config.toml
model = "text-conditioned image diffusion model"
dataset = "regions of photos with short descriptions (Visual Genome)"
train_examples = 203450
image_size = 48
horizontal_flip = true
conditioning = "text"
arch = "dit"
objective = "epsilon"
cond_dim = 128
tokenizer = "word"
vocab_size = 6471
text_encoder_width = 192
text_encoder_layers = 7
text_encoder_norm = "layernorm"
text_encoder_norm_position = "pre"
text_encoder_activation = "swiglu"
text_encoder_mlp_ratio = 2.67
text_encoder_head_dim = 64
text_encoder_fused_qkv = true
text_encoder_bias = "none"
text_encoder_qk_norm = false
text_encoder_layer_scale_init = 0.01
text_encoder_parallel_block = false
text_encoder_inner_norm = false
text_encoder_moe = "expert_choice"
text_encoder_drop_path = 0.05
text_encoder_num_experts = 16
text_encoder_moe_every = 2
text_encoder_expert_mlp_ratio = 1
text_encoder_experts_per_token = 2
text_encoder_shared_expert = false
text_encoder_positions = "rope"
cond_dropout = 0.1
norm = "layernorm"
activation = "relu"
mlp_ratio = 2
head_dim = 64
fused_qkv = false
qk_norm = true
inner_norm = false
moe = "top_k"
num_experts = 16
moe_every = 2
expert_mlp_ratio = 1
experts_per_token = 1
shared_expert = false
patch_size = [6, 6]
layers = 8
width = 160
positions = "conv"
residual_init = "none"
optimizer = "soap"
beta2 = 0.99
lr = 0.0023
beta1 = 0.95
shampoo_beta = 0.95
eps = 1e-08
precondition_frequency = 16
max_precond_dim = 1024
one_sided = true
adamw_lr_other_params = 0.0011
grad_clip = 0.5
steps = 17500
batch_size = 64
epochs = 5.5
lr_schedule = "wsd"
decay_fraction = 0.4
final_lr_fraction = 0
warmup_steps = 520
weight_decay = 0.04
adamw_weight_decay_other_params = 0
Rows from block 3 of the denoiser of a small text-conditioned image diffusion model, named by matrix and row number. Rows with one number within an expert belong to one neuron, the router's apart. Each number is 128 + 24 x the weight over its row's rms, rounded and kept within 0 to 255. All counts start at 0. Numbers have three digits each. After the name is the row's rms in percent of the matrix's.
After each expert's rows are labels from the 100 images, of 14976 (inputs lightly noised), where the router gives the expert most weight on average: "patch colour" is the nearest of a few named colours to the mean colour under the peak. Only what is clearly more common there than usual is listed. The data: regions of photos with short descriptions (Visual Genome). In brackets: how many of the 100.
# router: router (model.blocks.3.mlp.router.weight, 16x160, trained with AdamW), inputs 0-79
# up: expert up (model.blocks.3.mlp.up, 16x160x160), inputs 0-79
# down: expert down (model.blocks.3.mlp.down, 16x160x160, transposed), outputs 0-79

# expert 5
router.5 094:117137160146149133161166195142168140180123137133111132123128112147150081154156132121120145117148141125114099098117094120075124143152100083123112107119127132099139120111169139119114104142128114159115122174103095142102146135125141113100134157
up.0 147:123126079146118075136121091136090117125105131151082140134175132086132115159107127153110138104113140111119123102125098173112094117158120133109132166106118174141128093155156156072142138140153151164121138116078119107145156138125109138123108099
down.0 151:143127120135101165130126097110157106140158093130130174119098170048129114131150159118140085119134103091080122134091161135158116108155093139125113105133156095118154090131143113116122115137104110058114120124127139120114145165135137148136133135
up.1 104:175100099138131120107117155092143138143161117148161164173120169114111125150072105147120151153164089103123124129114111090101066125101110140096145141125138097109130124140091120130115116107115130109116122124141171133152070124115127142129182108
down.1 101:156130114107110117131127089150187144107136169171117155185161126142096097155157130147119109140088140150154109116126089101113114145093130168153142094121147109120119170128148146129111139162144091128112130111144094122122156116101097127115114157
up.2 141:090101107135106080132196135131125144142137127118114180112153143128119151137124150134144137133168129123109131135136096157102120119100110095147139157055152113121119181129146128114151126120144105099138166158146095104140128148108080153165121082
down.2 144:080108089151122151130174116130126114141091111117115185112128118110101126110127140092108133138096149115140125146191117136105115121138134133114116143106117102122133086143161145146129137103100169073115134123153148167152120140103104068103155124
up.3 066:095137146076090101103100121112121087109069118125125172137133085113113135118093150154150138143135109135115146144160148132171113121138094106176175119113124153152114143140085141143156108102143164104151108117103136092132086125164147169126147127
down.3 061:149148063135111114129099115113089100134150153159147117138153157133132114135075097158162148090094076083101158147145151110181124124092085136130153156148143124093162137140126131135132138121113159148132115120149128166113123187128111105155114126
up.4 127:125154105072121112144143135153077172111124118122118107168142130149123157137071158137172114087107150167122108137128151128141156113140085146205122136134146145103134103156093134133143114129124150136112109108146122166108111145121107165133149116
down.4 116:149121146087102110114123141120142100139163115112130100109119167114150115145105157142132117141124118158169144106151140128114149120126139131130129091138164169120145117122173136124138124140148109082129102160120120145077117105081117009148142123
up.5 042:110095101106134114140114106117133142118104130157167157156126115123134169115131160129119098139097091136109130173162161161124139133136132124167183130096135109158127132160099090145124120086159122139164160089138167123143128126087114147143130095
down.5 031:088145164141095121138101154096144102128118130113112158089122136134119151123146121182104075107158124171180141142121195166146138109135121193121104117134105135135151089173136152137172097130107118157173110102144152139090133151129121092096151131
up.6 074:146129133122125108155083099097097126095087142099124160155150094082089175076109168120134157095143103148134147143165154125161103157124104117144182100125124110136130141158111110139138144117173135116138129102133080144130135159101142148157155125
down.6 067:094158086149120110139140099136090138176144139117136119114119118112090147155123146137133133097130130152157170135142188168162116121121134129117132137170132133112151170134117146093106111115109110120123103112183152139101109138150148103140146182
up.7 118:174106116127136121120156073149126141106104140115099118137146147140139158095097168121132110099077152061142150124109120132159137105148094110157134155125161158125113090095138117116103087127127073142142153117165127135135123109175084203151127107
down.7 115:134092163131141142116162201120103144150146175132144119118128182128137178128101194128132150158151140089119118119137117135155131131123113104105129172113091141108141159136140164138143104111110153105156156118116138126116114091083094096151133074
patch colour: brown (61)

# expert 14
router.14 094:124147156124159126175151176135162147209133105139138122107128089138112095102129143105112135159121130168139096127107144117110115145116136077097131120134147129126144118092135100094134130137133139162098106166132134093126145119112160114114148127
up.0 119:139108098155098098101135096137160087112121145135128116140163146113082132130137128143142129101109143099111104110131117141128122174167139161125138156085049137101135157128136140114110110143113135151163128142134159146142071133131138128141126101
down.0 149:125131111134081152117132162184160098120146130109124080111127116076129121149150162126098136113098114130117129099118154134136158120118128089137101130116149142121146130100123116131117140121089135195168135142117156148110125137103154130121166142
up.1 144:118137136127132161143132123129139098134116088195119168152065107073113154116136139117149137135097100094143131098129136137169131125183060154136135133128097128172176114125058146128144101133177125123118120122096096123138099138135100121162119096
down.1 135:146139115108118105152119143152161123105103092163109146190107123091165095102165126136096118116152149138103125126120165174189097102144144108156118091135152117137098143100162127130135127133114127139116112116079160156144186124132135123135141126
up.2 023:116148133113096060121121135128135124065093171142115154148131092130107138092129151106149113139148134117150127122156129114146120111124107102125187099111128136151138146154171141155117118113137103097089119119163131154148097148145131206125153119
down.2 020:139121167129120147103127165112136143128103115132114119140164155142145129100111139123119102126134098162179144135135140146150141147103132123153149103118134165123172126166140136179114146121112092131114123152139109105117113142128164113128077103
up.3 026:091115080119148097097128132129087118107099149127130164136141123128097164159150130151144155116115111101172136165152116159127127142129149143136188115104130119126132141178102135124127113090160098160135110113112098116152104120166102159136115135
down.3 022:132126084121103107118139157108135139142139173113108128134139117148117108123111132107159112143080126177124172102122117121158143161160114124121147103176164120109152160170113094161211126091111131071094154186115106165136127153120125099103108147
up.4 127:155119085144089153145156119175173151124154107088165155134137110134148162118152132143134131072094106129151138158122145140148144161117104057132144137122150110138095119105129117126073151104105151121139156133137142148137119146142136143121142117
down.4 143:168120067134099124136136150135135155152132147138166127116174122099129137138136118132110155111121155149150159136166111132121150142147162096119123103120082134067137146133102109172138157106143104148161151145096135093150109133146145093119157147
up.5 085:108153121157134111127135144130072176116076141116143135119143133113087124111139126113166131129089105135143131165120118153113143114108154116164149140115104120116155127104146120150116113098128137122092126149138084131099165121109099178114099095
down.5 084:128173161147103138141155129093120142172115131135185128158140164137142131119124135159148129121135144140141149136168152129148136113132121109136163146119099134100105142128122140095154163111106123131098117154074129132102123162148103101097134084
up.6 084:118116107113133147102092159132119107072136110147129134173153106129112149138093096137163152108116110151114126132167140166138158107100134094148138129164105089164143126165144111112159127150150152127154115114081147165119168125104149165164113091
down.6 074:113104126131133098113128123158126129165136092140106140213102134169094096098128110165131122159142143127143126137116144143139120100131154103144131169130149147112126146074133146141116169137148170128100137105128120092121143107149135117113137117
up.7 068:133102156139185151095134123125133121141128183112129172112141174155139126135113127122140153096126091116157105150141143153107148100133154133149139107137172113119075133179137129142099094135128153133083131185142131109085089134109148181128110140
down.7 058:145124107159154120128123053096118102135150151081101162129136144069127128128172115160118115121155156120163137159121104118106093131114128138142146128144116112134119119117120148141136136118116109102135124166142124124176080095126147087081146151
patch colour: pink (32)

# expert 7
router.7 085:132124120128099123171162153103171155150165095113111150094120123119127090122143130093095140132115135174096125106136073109109111163107144124108104136128130087137106116178180144128127178149117127117122110163107144121101143108135147127044133129
up.0 095:093127128129129122118141104109128121108117096113130152117074142079103138109060138080157144123129153144136168146154164091147118151133123139157150136120130144101104138124131105160129155117151158107090154132116165142148134084141117143127154153
down.0 092:120144103136101139135136145146137131142151089128141118139068120120131128123171129095118139146114095149148095131084115119151138114151090162109145129145133138067145104157111140082117148124108080078089138136132094157142109094111120129133084122
up.1 088:088115120093105093113103135148127119110096125169151170133104139100177138114119107180132140135108106126140130151181126158116107103150137149138147098136169139127109076093135117084123080103103113151121139135139160135087076151136106146151168110
down.1 096:110126111120162180126119101097130117134139144162124156124106124117162135125147097160120146150143152141117137137083147134111183156141094129123102150157085107110138157129108148162131081129158145108139113133121082145119158178150154129104079111
up.2 089:080105093091114134148124132092122078108114107150123160145118104098133140162170125103145115131141076088105115098122127115111122111160138152127140137159108136173169093092154128146129115136137136143136124121126107177127136146099119141150120122
down.2 093:103121081135108105142141152166177112128151139142127133141136097051142102155125120112091144128124159119097150124129121132116148121109125148138142131141157169118091147103121140152142136120072112105136089104097149193120149160139153124121152189
up.3 096:075140102105095129113143144103146128100144145183120169150150130091135124134137134149143078136117086095135148137119132156084145123077144122147141116145121115153173111164176129106162104121144171107125080165106111111164124132105155136135093121
down.3 099:116112119111144094135130096138143123161157128166122141166146138110112102146109112142133082103176180083150131112122140145066110157091097117114140094129169100118092134119099091163100063159096131134115087142142124137140125160159126169144106140
up.4 117:153137129133154158078154175133076120112114156116099161137184134171110140130095133098125137120088113146143099105108105151108138079152114113161147117156121113136121106163133148137109098141109117137134155082141139160102083122118116157152149147
down.4 117:147119161139124104108156066134104111170145126128125060109165117144161131137105150085117114119123129155137159096145096157092134158167133106120109142174137157134124124061111121134136098082129133081147138109126116156109155137098132053123125121
up.5 119:144129136173138147123101116114107137111108151148111150132131162138142140180146109121132130120116106115177112121156099145114119122139072103094132171136105156103106093129127145138141131131149146140079150166101132121111129167111110168122148100
down.5 099:122135123154105112138099136134145144140125120141105159123107094122117154180142106095145094125160157092039106126114147122137110106140154094143125123147126093148143175124132113125133150103129124127103147153130135117125113117159132114120105100
up.6 108:107165114099121112132125163149118117101115105126135116140112114132140143115129109176127134113142132165132106131142168117091131107138123101175142123124155191119101172125120117152103148138112150152068144111140110140075136154164150164130137106
down.6 099:116139107099152159116158092086149135148119132112101110142087142136118127120107128148124147096124121184162114109110142116107123117106132099110113096106118123123157107163140148111132121135120136129073144146148130120097137089100140089097157139
up.7 120:146120104097137156103085084151142085133118136097107147147122132125094120074137132143182065107123128152130082167161109098096095154109144091145140132158148131128118099112112108115105135126147116110123121126075097136088145094119092153174159134
down.7 104:166126110116099124110085157113111169092126139123110113147134113133096128103107124163086078116146110134116165142108123106112159128104120080114109115142106152164139157132134141127136111130118115120129126148121164095087101109163111130093091116
patch colour: pink (35)

# expert 4
router.4 129:146137110139142149152149170140157140136142133108114138134099157143101105062118139094102100103109142121088128126125074106120142147131131124135124101162132056120105140198160162135140141127100124089136144153114138125178125113128143111124135139
up.0 137:121108107152122125142092137109174113136114106149152118138100097135137133140117139161110104126153133090161141158135075122134157124119135145116133163134121154102133124074163086136127181083152140091121144121108095138147135141114153145118115105
down.0 136:122092123150183148117140118158101113154130107130186115116115157157082104123085125167147097104104144072076139122128125100120129157115148192130107094112145140134151130164121137140150172141115144123138130129094132081131108139142137087131105104
up.1 107:140108147141111140146094124107126114123076132116154140132120086061122128130112114091179107125132123152123125169103136102147110122099128150151136118126149151167138105127109148061156114123146118145115127087122119149119160138119113152172099137
down.1 106:160103138128159115147112121112132139135155134120131100151115178141105100142137143132098095106113094147122142150164134118128155133113111147129125105094108155144113180105137107196100129118143125072119112107122151163129105135132142148100169127
up.2 027:083149112109159125096120140142168117086125092126112130114161097132171141157158139158131153114130123125152153123178144154149163122116090156146199120107170128126120121117141111149115122081163167142109114096149109144089113166129134127190114091
down.2 024:088134163123144122144164180100165066101137099132148129127140182137126090143120109119138131080114181138150119093146118209123108132099128158145118098146129124109100151138119104115118094138129127115152160095155155104146098106105124109149074175
up.3 108:120159104140145123130137130169112124097127119107098129160163135173125158162101151138164121099104140183130111149130111139123144153152115135159141131159097130124112116175096125163171136142130144196127122089105127166088099145116110087143132120
down.3 145:166127139174147102104127128173130121133163133151145138097141123127143153115095126072150136125172106125143102105155094114151147119151126081137141109101128131149098110073179152113126073108090098138138125144136111110108119122095133130132138112
up.4 061:109117127144147087135127145148119132060102095115152142139163125116183117173133104134134110135101110158180126137134175133171094131112140134124170124131131159145107081099108098166150129116162158136122103125155102115128123122117100158166123145
down.4 046:110127134131134111133092121138114079105112135119116136133093153173147096175122165173119094130119120092160126136118138150148092161120141155092143096121109127111122162185163156096157158121114111136141110151128136154137093146113130076099154165
up.5 134:137124128128132112120094180089086154116164127133145172095157127133146117150135136074136223099137115110157122130137145159162099114109124139126127116124119104153096119143095128122095139125147126148117129150117130124101160131136162150144100109
down.5 118:158133121096177166094142082088125114156143130110161150123118138139142152094165145124137145079119122089129117117141123115168138142133162153120141143148161111135128142059130101109103137151127124100097162135111124126141152146141162105108126186
up.6 108:110140088111112131101142131132109119086154104133124150113096056124098139145121145123136127134136100136121179129111123135117140119094165107139138113118141145135126160170126193150140149124114134124131106095134091113211091126121119140159150123
down.6 108:150123121151141125147106073131139108122096086139130158146143149125137132153108128126109130134091114157150154143143114143087152156156070157143129144147138096140127094089143070111122098082099141149169118130139113136200119145130148106131120098
up.7 043:070148109133101143111115150133156137115092111137110167155170094125118182136106149161118110141135148151147129160157157120142105133099135152165181092133159151114149116163124120128114117081160136178125120103135158146122086181117152165161086093
down.7 037:127115090129157124126088099095145136134150119143109113114155127091133077126165087085142096159135120123178153144085117112125162117163110164120107116141169153113125173137139129118123192144116099083135104096145163151129126167120155184120135136
patch colour: grey (69)

# expert 10
router.10 087:138133137113146150170165166105115153142135115126119098112116092164116110118153113115120146149139121143094089117100111143103123126132127118125128115128140103104090105085190166109133138121097133085150144145120124142147151087130172090121142130
up.0 135:127133100108015123136116156117098136124122112163129124161129139198146201122133150112141120144123130157150139130125169142157152109117108103144132152131106104142142139091122111095151127124132129171120126144102133115135123148143162117178128139
down.0 123:131119128150089107116098125108117126120122120127139129129134134140113128140135138121135102132115145116128113147148121133111115143156134082118107121155070148139123145097132113137125160121145144116135148137205127152135132139107149200155110139
up.1 101:110139107146130118120100100096109117081112134131101096142143107139146148153125120117137120133137118125129152115128082158137122123181128127168141141099102146129156111159134155104143153153128142146113143131095141123152115144139123088091125117
down.1 116:136143130161130146101134143109104129119132156123122117114173111130100140133124100166099167108084129124118118111101091155118161142127156099149133200133124171102133150144122106140120160091159120125165121157133159156131115145157135142133156144
up.2 102:104108075139125163099093139104130106081119105123151151134137153153120156089127138128134139122108103145185125142160130072148095119072178160133141130127118150167089108147122154101110146154149099123116138127163093132149144098100139133166138106
down.2 111:127129092121156130083113098105134112180162136120135156144128126046122119108098121164135145121126126138115169162128143122147137114088110151164119125169164150116157132134136080174087130131153163087101136147128159139156077131153135140134136079
up.3 110:117152127128093113115138135126082152131111108101071151114151088140138156149128096158140139107114115101132115144121161125137161125127110046131144131141140162166137150085094158139129164107149150113096114120075119138149151143135150157124128114
down.3 128:107156130150112135152092120108135122134172098132086171108140129068100112159124098140106133130111133105100167149115097126118129149177100111148130107132121097107093098119139105121150144156106118134147092136149118136148130147138168114143133136
up.4 136:089117090146110073113110105143130073118097138142110148141148138127089157116121167148123095152161123151117157151145131151101113096123133111128135134109152155137159113155161152093152160134134137140151120124158127095174091094134134146132126080
down.4 137:141127121140095130108126102140106113123126096108110120109076139104131118112124130137186100132150113154157123089110118116132104108121084133102104151140136091132126098152135097129130105127143138096124119092150127127156108149109099144177101070
up.5 097:113162134103097149134122137102153112137120146118164137114088142093118138153126150083153126140162124091158168189138172105133110118153108168150150124117130156109091117118139168116147099134149150104126164122146122119137100108126110158116126148
down.5 101:141168132092112116121139125150133114116172106124138133117087110087162089121124114092091131114065125083089082143104118152099153150143132061150103149164144140087143124165124128124145101150158131090138140090151146172135118134135094075152101129
up.6 113:102132108112155123104095150113096149083087117132121133165106117134127171144112081185152134130130133117134078134137143123177136130127145140129146118099097163124096109103116191135149153131141135087075119090098134132142135137146153142177128130
down.6 110:095138146133130132138109123146111133133173130141118162124123137129126112167102087160122145119129130114121166107121102115178145120129089139145135102078147105120148109166138097111113128125110124135135103104174118109174142104129166172107099104
up.7 070:110104156144128127133095136130110110158084194095127154131117109135090121116112136126100118116140103135148161124169171166106115135125137131163157137148119128108141114133103145153129140092151169114126115130091135071118120188116163161190116128
down.7 061:092142125112064117097133124144143159091168145164145098088116123144108116105125102140137126096092115149113124093119115133097172133124154045119094095120129162087166139096132148121134133127160106112129161132147123146130123164138129129128142121
patch colour: black (85)

# expert 9
router.9 110:137124141136124131151175126100108137097120113127136115153130084154110160135151116117137117142132147162085160098113111147129128114156151133145141157143131112151127132137187144140131147163118146137185152126165132143090127117137164107101152163
up.0 128:119112114141098137123149155142155141127107105130155130113124115123167140136072134127083105168137087125135134134132105068110109110083170153115138139155146117152112122089134090134104139140154121150106157126113110143146120130109128131154163140
down.0 143:083083135156166083179175101121140119130147147124121098096089117119065088146098150121154124134125156104163108094120124124115121103132158117097082096125101175110164119121124141166143128127118156176123169143111145124140169108100128142145109143
up.1 093:083143109080130136138137132144103109097140101142148117124151092108145129112107133143143134171123111162149128144153159121159114166101159122123143122128105153149147130161111104171159200134126176163084100117133174129086128162149143157105124116
down.1 084:105113121104142120153139123142134137197123119130124134110134175156093089119097120118119143166122135183144121141104182133129143106130081129109104111140153172156130118119165157115105148126088125102098129124135099140079129135075148085140156112
up.2 090:102162109107129119112123140187103130100129109115154126110152155156153157131115125141129114081146157150158157141136152113113137117107132144176150111125136160126156148144137129174097156167115137159118110071117108137085145124106121142124131114
down.2 079:137141140071141130063128093113122148188137120120135145145126125146123131110089100161118122109089129183151114118156152117113118153138118114082103131114120135139128129136123149103157127129118136083109125080127116166093109122116135104144154081
up.3 089:130168131101098130110096157122105172137131144151143152124127137115106161142075126145128129202115135174121133119128151107126136113093152163115135119135117098101109170149084100065171121137139108118101113082081169107105116153150167155150137145
down.3 091:133125129123123101120114126135118082116125118142102123104111109098114175149153156116113116184140151161135106132146108148108119119119150160152109133125150109098164115077163172145121134104114145134075088121131071166071172138098159115153122153
up.4 104:105145123096127103117154132135139121124152113142114183120142123115086105110137120128110125160138126124106137117130078118129140127123114109141129147074129102079126136153144146087172168131105115110117137176132119081137093174097064140138121125
down.4 099:084131111125131120166164096162106113142129110153132119110122117126093114115089135082126111174113131137130132119164130127106087106145080139136125097126140108129144073104151146142114130124106171104096101167148111100150133131114135151094156078
up.5 097:171111162139108110120137139114135146109106165092114149125122143050134131163127122154140152129131147116136163177150174121119135124098153137141141147119145108113059116159106131125150106163128132104099139119127141137127130119147139129137141140
down.5 104:132086133112150109137162154120118164178081126120124143113095120140106171155128181125138111143137140102186110140166150126107117140138160149105072093144090147107184164118134102136135154093161146112112139135123117126111165074081145095141133146
up.6 112:128087160145098101106123124112117146107120201069104117115142130160121140166140156178127143111181164134117129133165168110090146153158150104168140128119111128108072160152134139142125096125133115123154142149142146139117132093149130117138109140
down.6 110:106093079112136108125131158099104135120136112095182102129125150128129167144108152132154128142136084135168167128168053083067162150117123175121122110138132103111152116136089093133137141102141140085125134163164092113104082143111117144132095150
up.7 101:125132114146150126143158169147063145110105127117126131135171096104107101118103110099149120140134108149133151172113157153157094141103174120148145126131137129112126069134103091132156127101161117106114129123136121163098159154105136158141088095
down.7 098:141140153158142123148161082110094129167093166101127110112161193149099108133111142112135125129142137163153092120169161163153163094102088117089133125125123161109140187117133156111130115145100116120103108152131145125103099110129129087089139083
patch colour: brown (65)

# expert 3
router.3 097:148141149083137135127175160106153132126115116126105094124119060161142127143123104117093151180146113128104137133131108166108153140138145151139111114145111195085106079099197188104127141136126167107126137150110126133170093118101170100124111129
up.0 110:153109089155148154085142162108088085132114164155078125132097117156141181127126144151150186144125129123167138112134146137140184127143125153132138117152116140113145147105119170115082126108140121141130116123094110144168195156119128152175098137
down.0 114:156126131111110121121099123113094144130120117124080111137116141150141137128148149136092103164083107149102167155107109154080109129136097130138133125157151138131125105139093096122146101137108122131161109125144149146160096120150158129112162120
up.1 095:096167103122091107116127112079083071124106153134102169134163141131107096161130144129124110136148090120127122175129127110120143076162126132146145125085133130123132133153143112133179149145165146096115139129079123077118104108129089158162096168
down.1 105:145147118155127107122130128138085115095131108114101170157136139099127124161130157113148101135141141115109145178121134141127087149134082128138143117060129105140106078125100116115086130116139121108110139116128119146117154121131101140156097163
up.2 051:112086172155121068127140119106130113079094130130129166141127158115137137151100111134121119120137139180157127142141097121072143110082130126129177121110175083131131121134116099164149138106138114151129117107129105123123131146135160160163153119
down.2 052:153098110111141144112121146105165135144156134117138126123086148108097128165133105134125151107161117132112171152172120095123127133160171120132147179148114166129134173126147155091090151102130155098142136136115159137125087121130205093140141152
up.3 115:179114139129162096106149129128125145107115158139107141118170142130164150106101191124118133117103129032137160144113106144138133102134119122159139124156179126110105078106134138115111094090113090149116127106120135101141123157139131154142137101
down.3 117:129098139123124126107155118109109116133140159142147152118165115118207175119165182111140139103165139053123123112145139120154137173130115111093119121116066148093134161098079148148147101140128161096141121092142122125182129149097141088135112103
up.4 022:085115125167117108153146133116144135099101180160131193132110107116088131099111131167137102112142149120132132128128118106133114089141165131108189103144131113154127118156061100148147106094143146141115141105111091164130173139123103152147132114
down.4 016:108100157172114100111141111113172117145125106145135141119113166110162139138144147130113090087118133199124146116135158104100135096137164090124099136152140114144088150140132138111148154132134148124137121135116103133102147138136114157124102117
up.5 098:166125110137156122155131120160114107143135114105120149093136123114163145204112117103126140045090128142177091139124142108088134143130137125111146118114112129114112112169086075151150115133135120140081158120108113140109138093118150174137113123
down.5 102:169125142162159119147129147136142107135069131134110129117141141142166164152121092109104103046143126138096119127121105107109140117145171139151130116119130143163111153135122148103085131110119119101124181127097143108111154073121149082085132151
up.6 113:091123105150112118144082093162150125150127143150122121120101158130121191114159148136124111111158090105180113150118155138168140133151093138105136152119131163136186137087091121142118110106154149143125112151149088104133108130142112144155097117
down.6 109:121125143123111131119119180093189150100102119116133092122128120162130138136137107173152130090131162124114101098127147117159118122122146094118143105117140156112111150148104079108140134177103134087139113128125160145167147155155095128131131132
up.7 097:132121113117135094110107112152146125133138167121094141139113165149107121113156129108109075099176092114146116170123142145145121153105077137134140122110169125130142141181155154147135151101160150057105085163160114127122118109119149155112134113
down.7 109:121086126133111157155114103116153163142176133146119145134127142069110077113083116115158117127121155102117158154122129136118121144178127136095160119141177111100153098114132090126136105107078127057127114124124117171129125168139112122100114107
patch colour: black (48)

# expert 0
router.0 084:167158145132139162166189135135133156179144099115143114109093097146120180140178097130125141129123143153106103081093124131104115127131113077107108134162133124119106124079117106119108123158107130160155102123138096132098144154127167112142095126
up.0 090:131105092135119115136158126131122153134100170139080157137175134090156113110148127091142090115134080129154148152118106120110129163140094118138146163145167102135146123141115116145122106116120101149113115131121124101126110141149094149136105161
down.0 091:148100146125101164149182164115093115099138168114087119125141133134165148120072129107109099121124167112128132104120108133131126082126151105147126121106108100168157120124127147104132072113111148114129125108153144106131158106120101123127165098
up.1 085:126128135094108140139168127160082145123065126097107139107116160112126165139102147091155074115158110121134126165156135145148149136106118173127142143094136133134145149140118140119106142096167175114071132097101105121130133117118122154130129142
down.1 093:145130134123104115163169122102101114108120096125111116113123111080148134141128121134068078118073130127130133127068097177119140123127120160137124144124179140125143073160140115135143093130102090075081122105117139170113125140111145128097132136
up.2 099:122119138134122093106179157172136113149128158126130170105126208132106143126119108125138091095127092120145101157129119144104098105098081119131153150085144087091130130127147133134101156113141164075090144138086091113146147145110119140136126127
down.2 097:148130134130101128117182078102147139127081142140121122106135050139108139117140096090107101100129170135152126127140104155098113139118164104154085102090104094103132104152105106143134113099123108117088138120123173157161108145137126085072135147
up.3 108:177114136127139108109149167081067119094115099114148144147143122120122127138092139132118135174101126135107162148172133123132112113099131115124140157121119105117062125155132108124149150149112124112126139112112190136140111125082159147159157117
down.3 113:151118126122163123124170109181087128177118127116110111161108141111117148156125183097134124180146131137161121146136105146124130114116149140127099103134116138108197144111134138144113175128140133118104130154119076133111151069126167100139132127
up.4 101:134118131149112150103148121115109110121084126163104133130176106156171156112093145128106099122080128088157170132097148144114156106149123120137143152148153135153094089074145146129117081106108084144138148113117142139151095148149146158150101110
down.4 101:118128156176145138117140106104109128157179122151133123103138132111133140108085188091111134123121094096118149120129099160108167166150145119125112096139107148123119119139122141143148079124113153102195119142120106115154123139086149094132142079
up.5 097:126081103110136086129126122166119136149128169150138134129197076139100154110135130126095109117122177099106128153146121105111107124109131117088153160147110122109082153156120115152144188118142109139134139126123103139154118125129128148179121159
down.5 105:174116142115150159123131132123109122138172161158146132125169153093131138109122110120151126120123079107163129121120132081114137115127157079133110128170116159087146082141158105126106148129140129092126106116132135172113129141137144086101146139
up.6 099:088112142131121126112113135109064121110095127055139134133117105159119175128128145106140118058132141151123122126170133158136140095172135163152149137098150126138162140118184125129114123114143122106133114121158064113103136098078123161125121121
down.6 107:098112127143127073138118144111090125112106097049135126139115157120173130128082121134099116063123140170171147142088116147116132161158093156124106154105147130133109140145078133102148112110117153114111142121190150162098106125121089098125131117
up.7 090:136125118108136126140127121136147129117111146123158142130192147088154127121111162125120097130107106080099158145155105139093106125103158162150143132120138119120131089113141070102163098110138111187104134130090101108130045140118119166159112146
down.7 106:138139122132111126127151131132118087137149164133157170114174125101131141106090149139128124121135131081128121123098119164127144166068111121141100116114116166116099169106114192148095106129149110084124148140123156076132142138148132116136126098
patch colour: orange (32)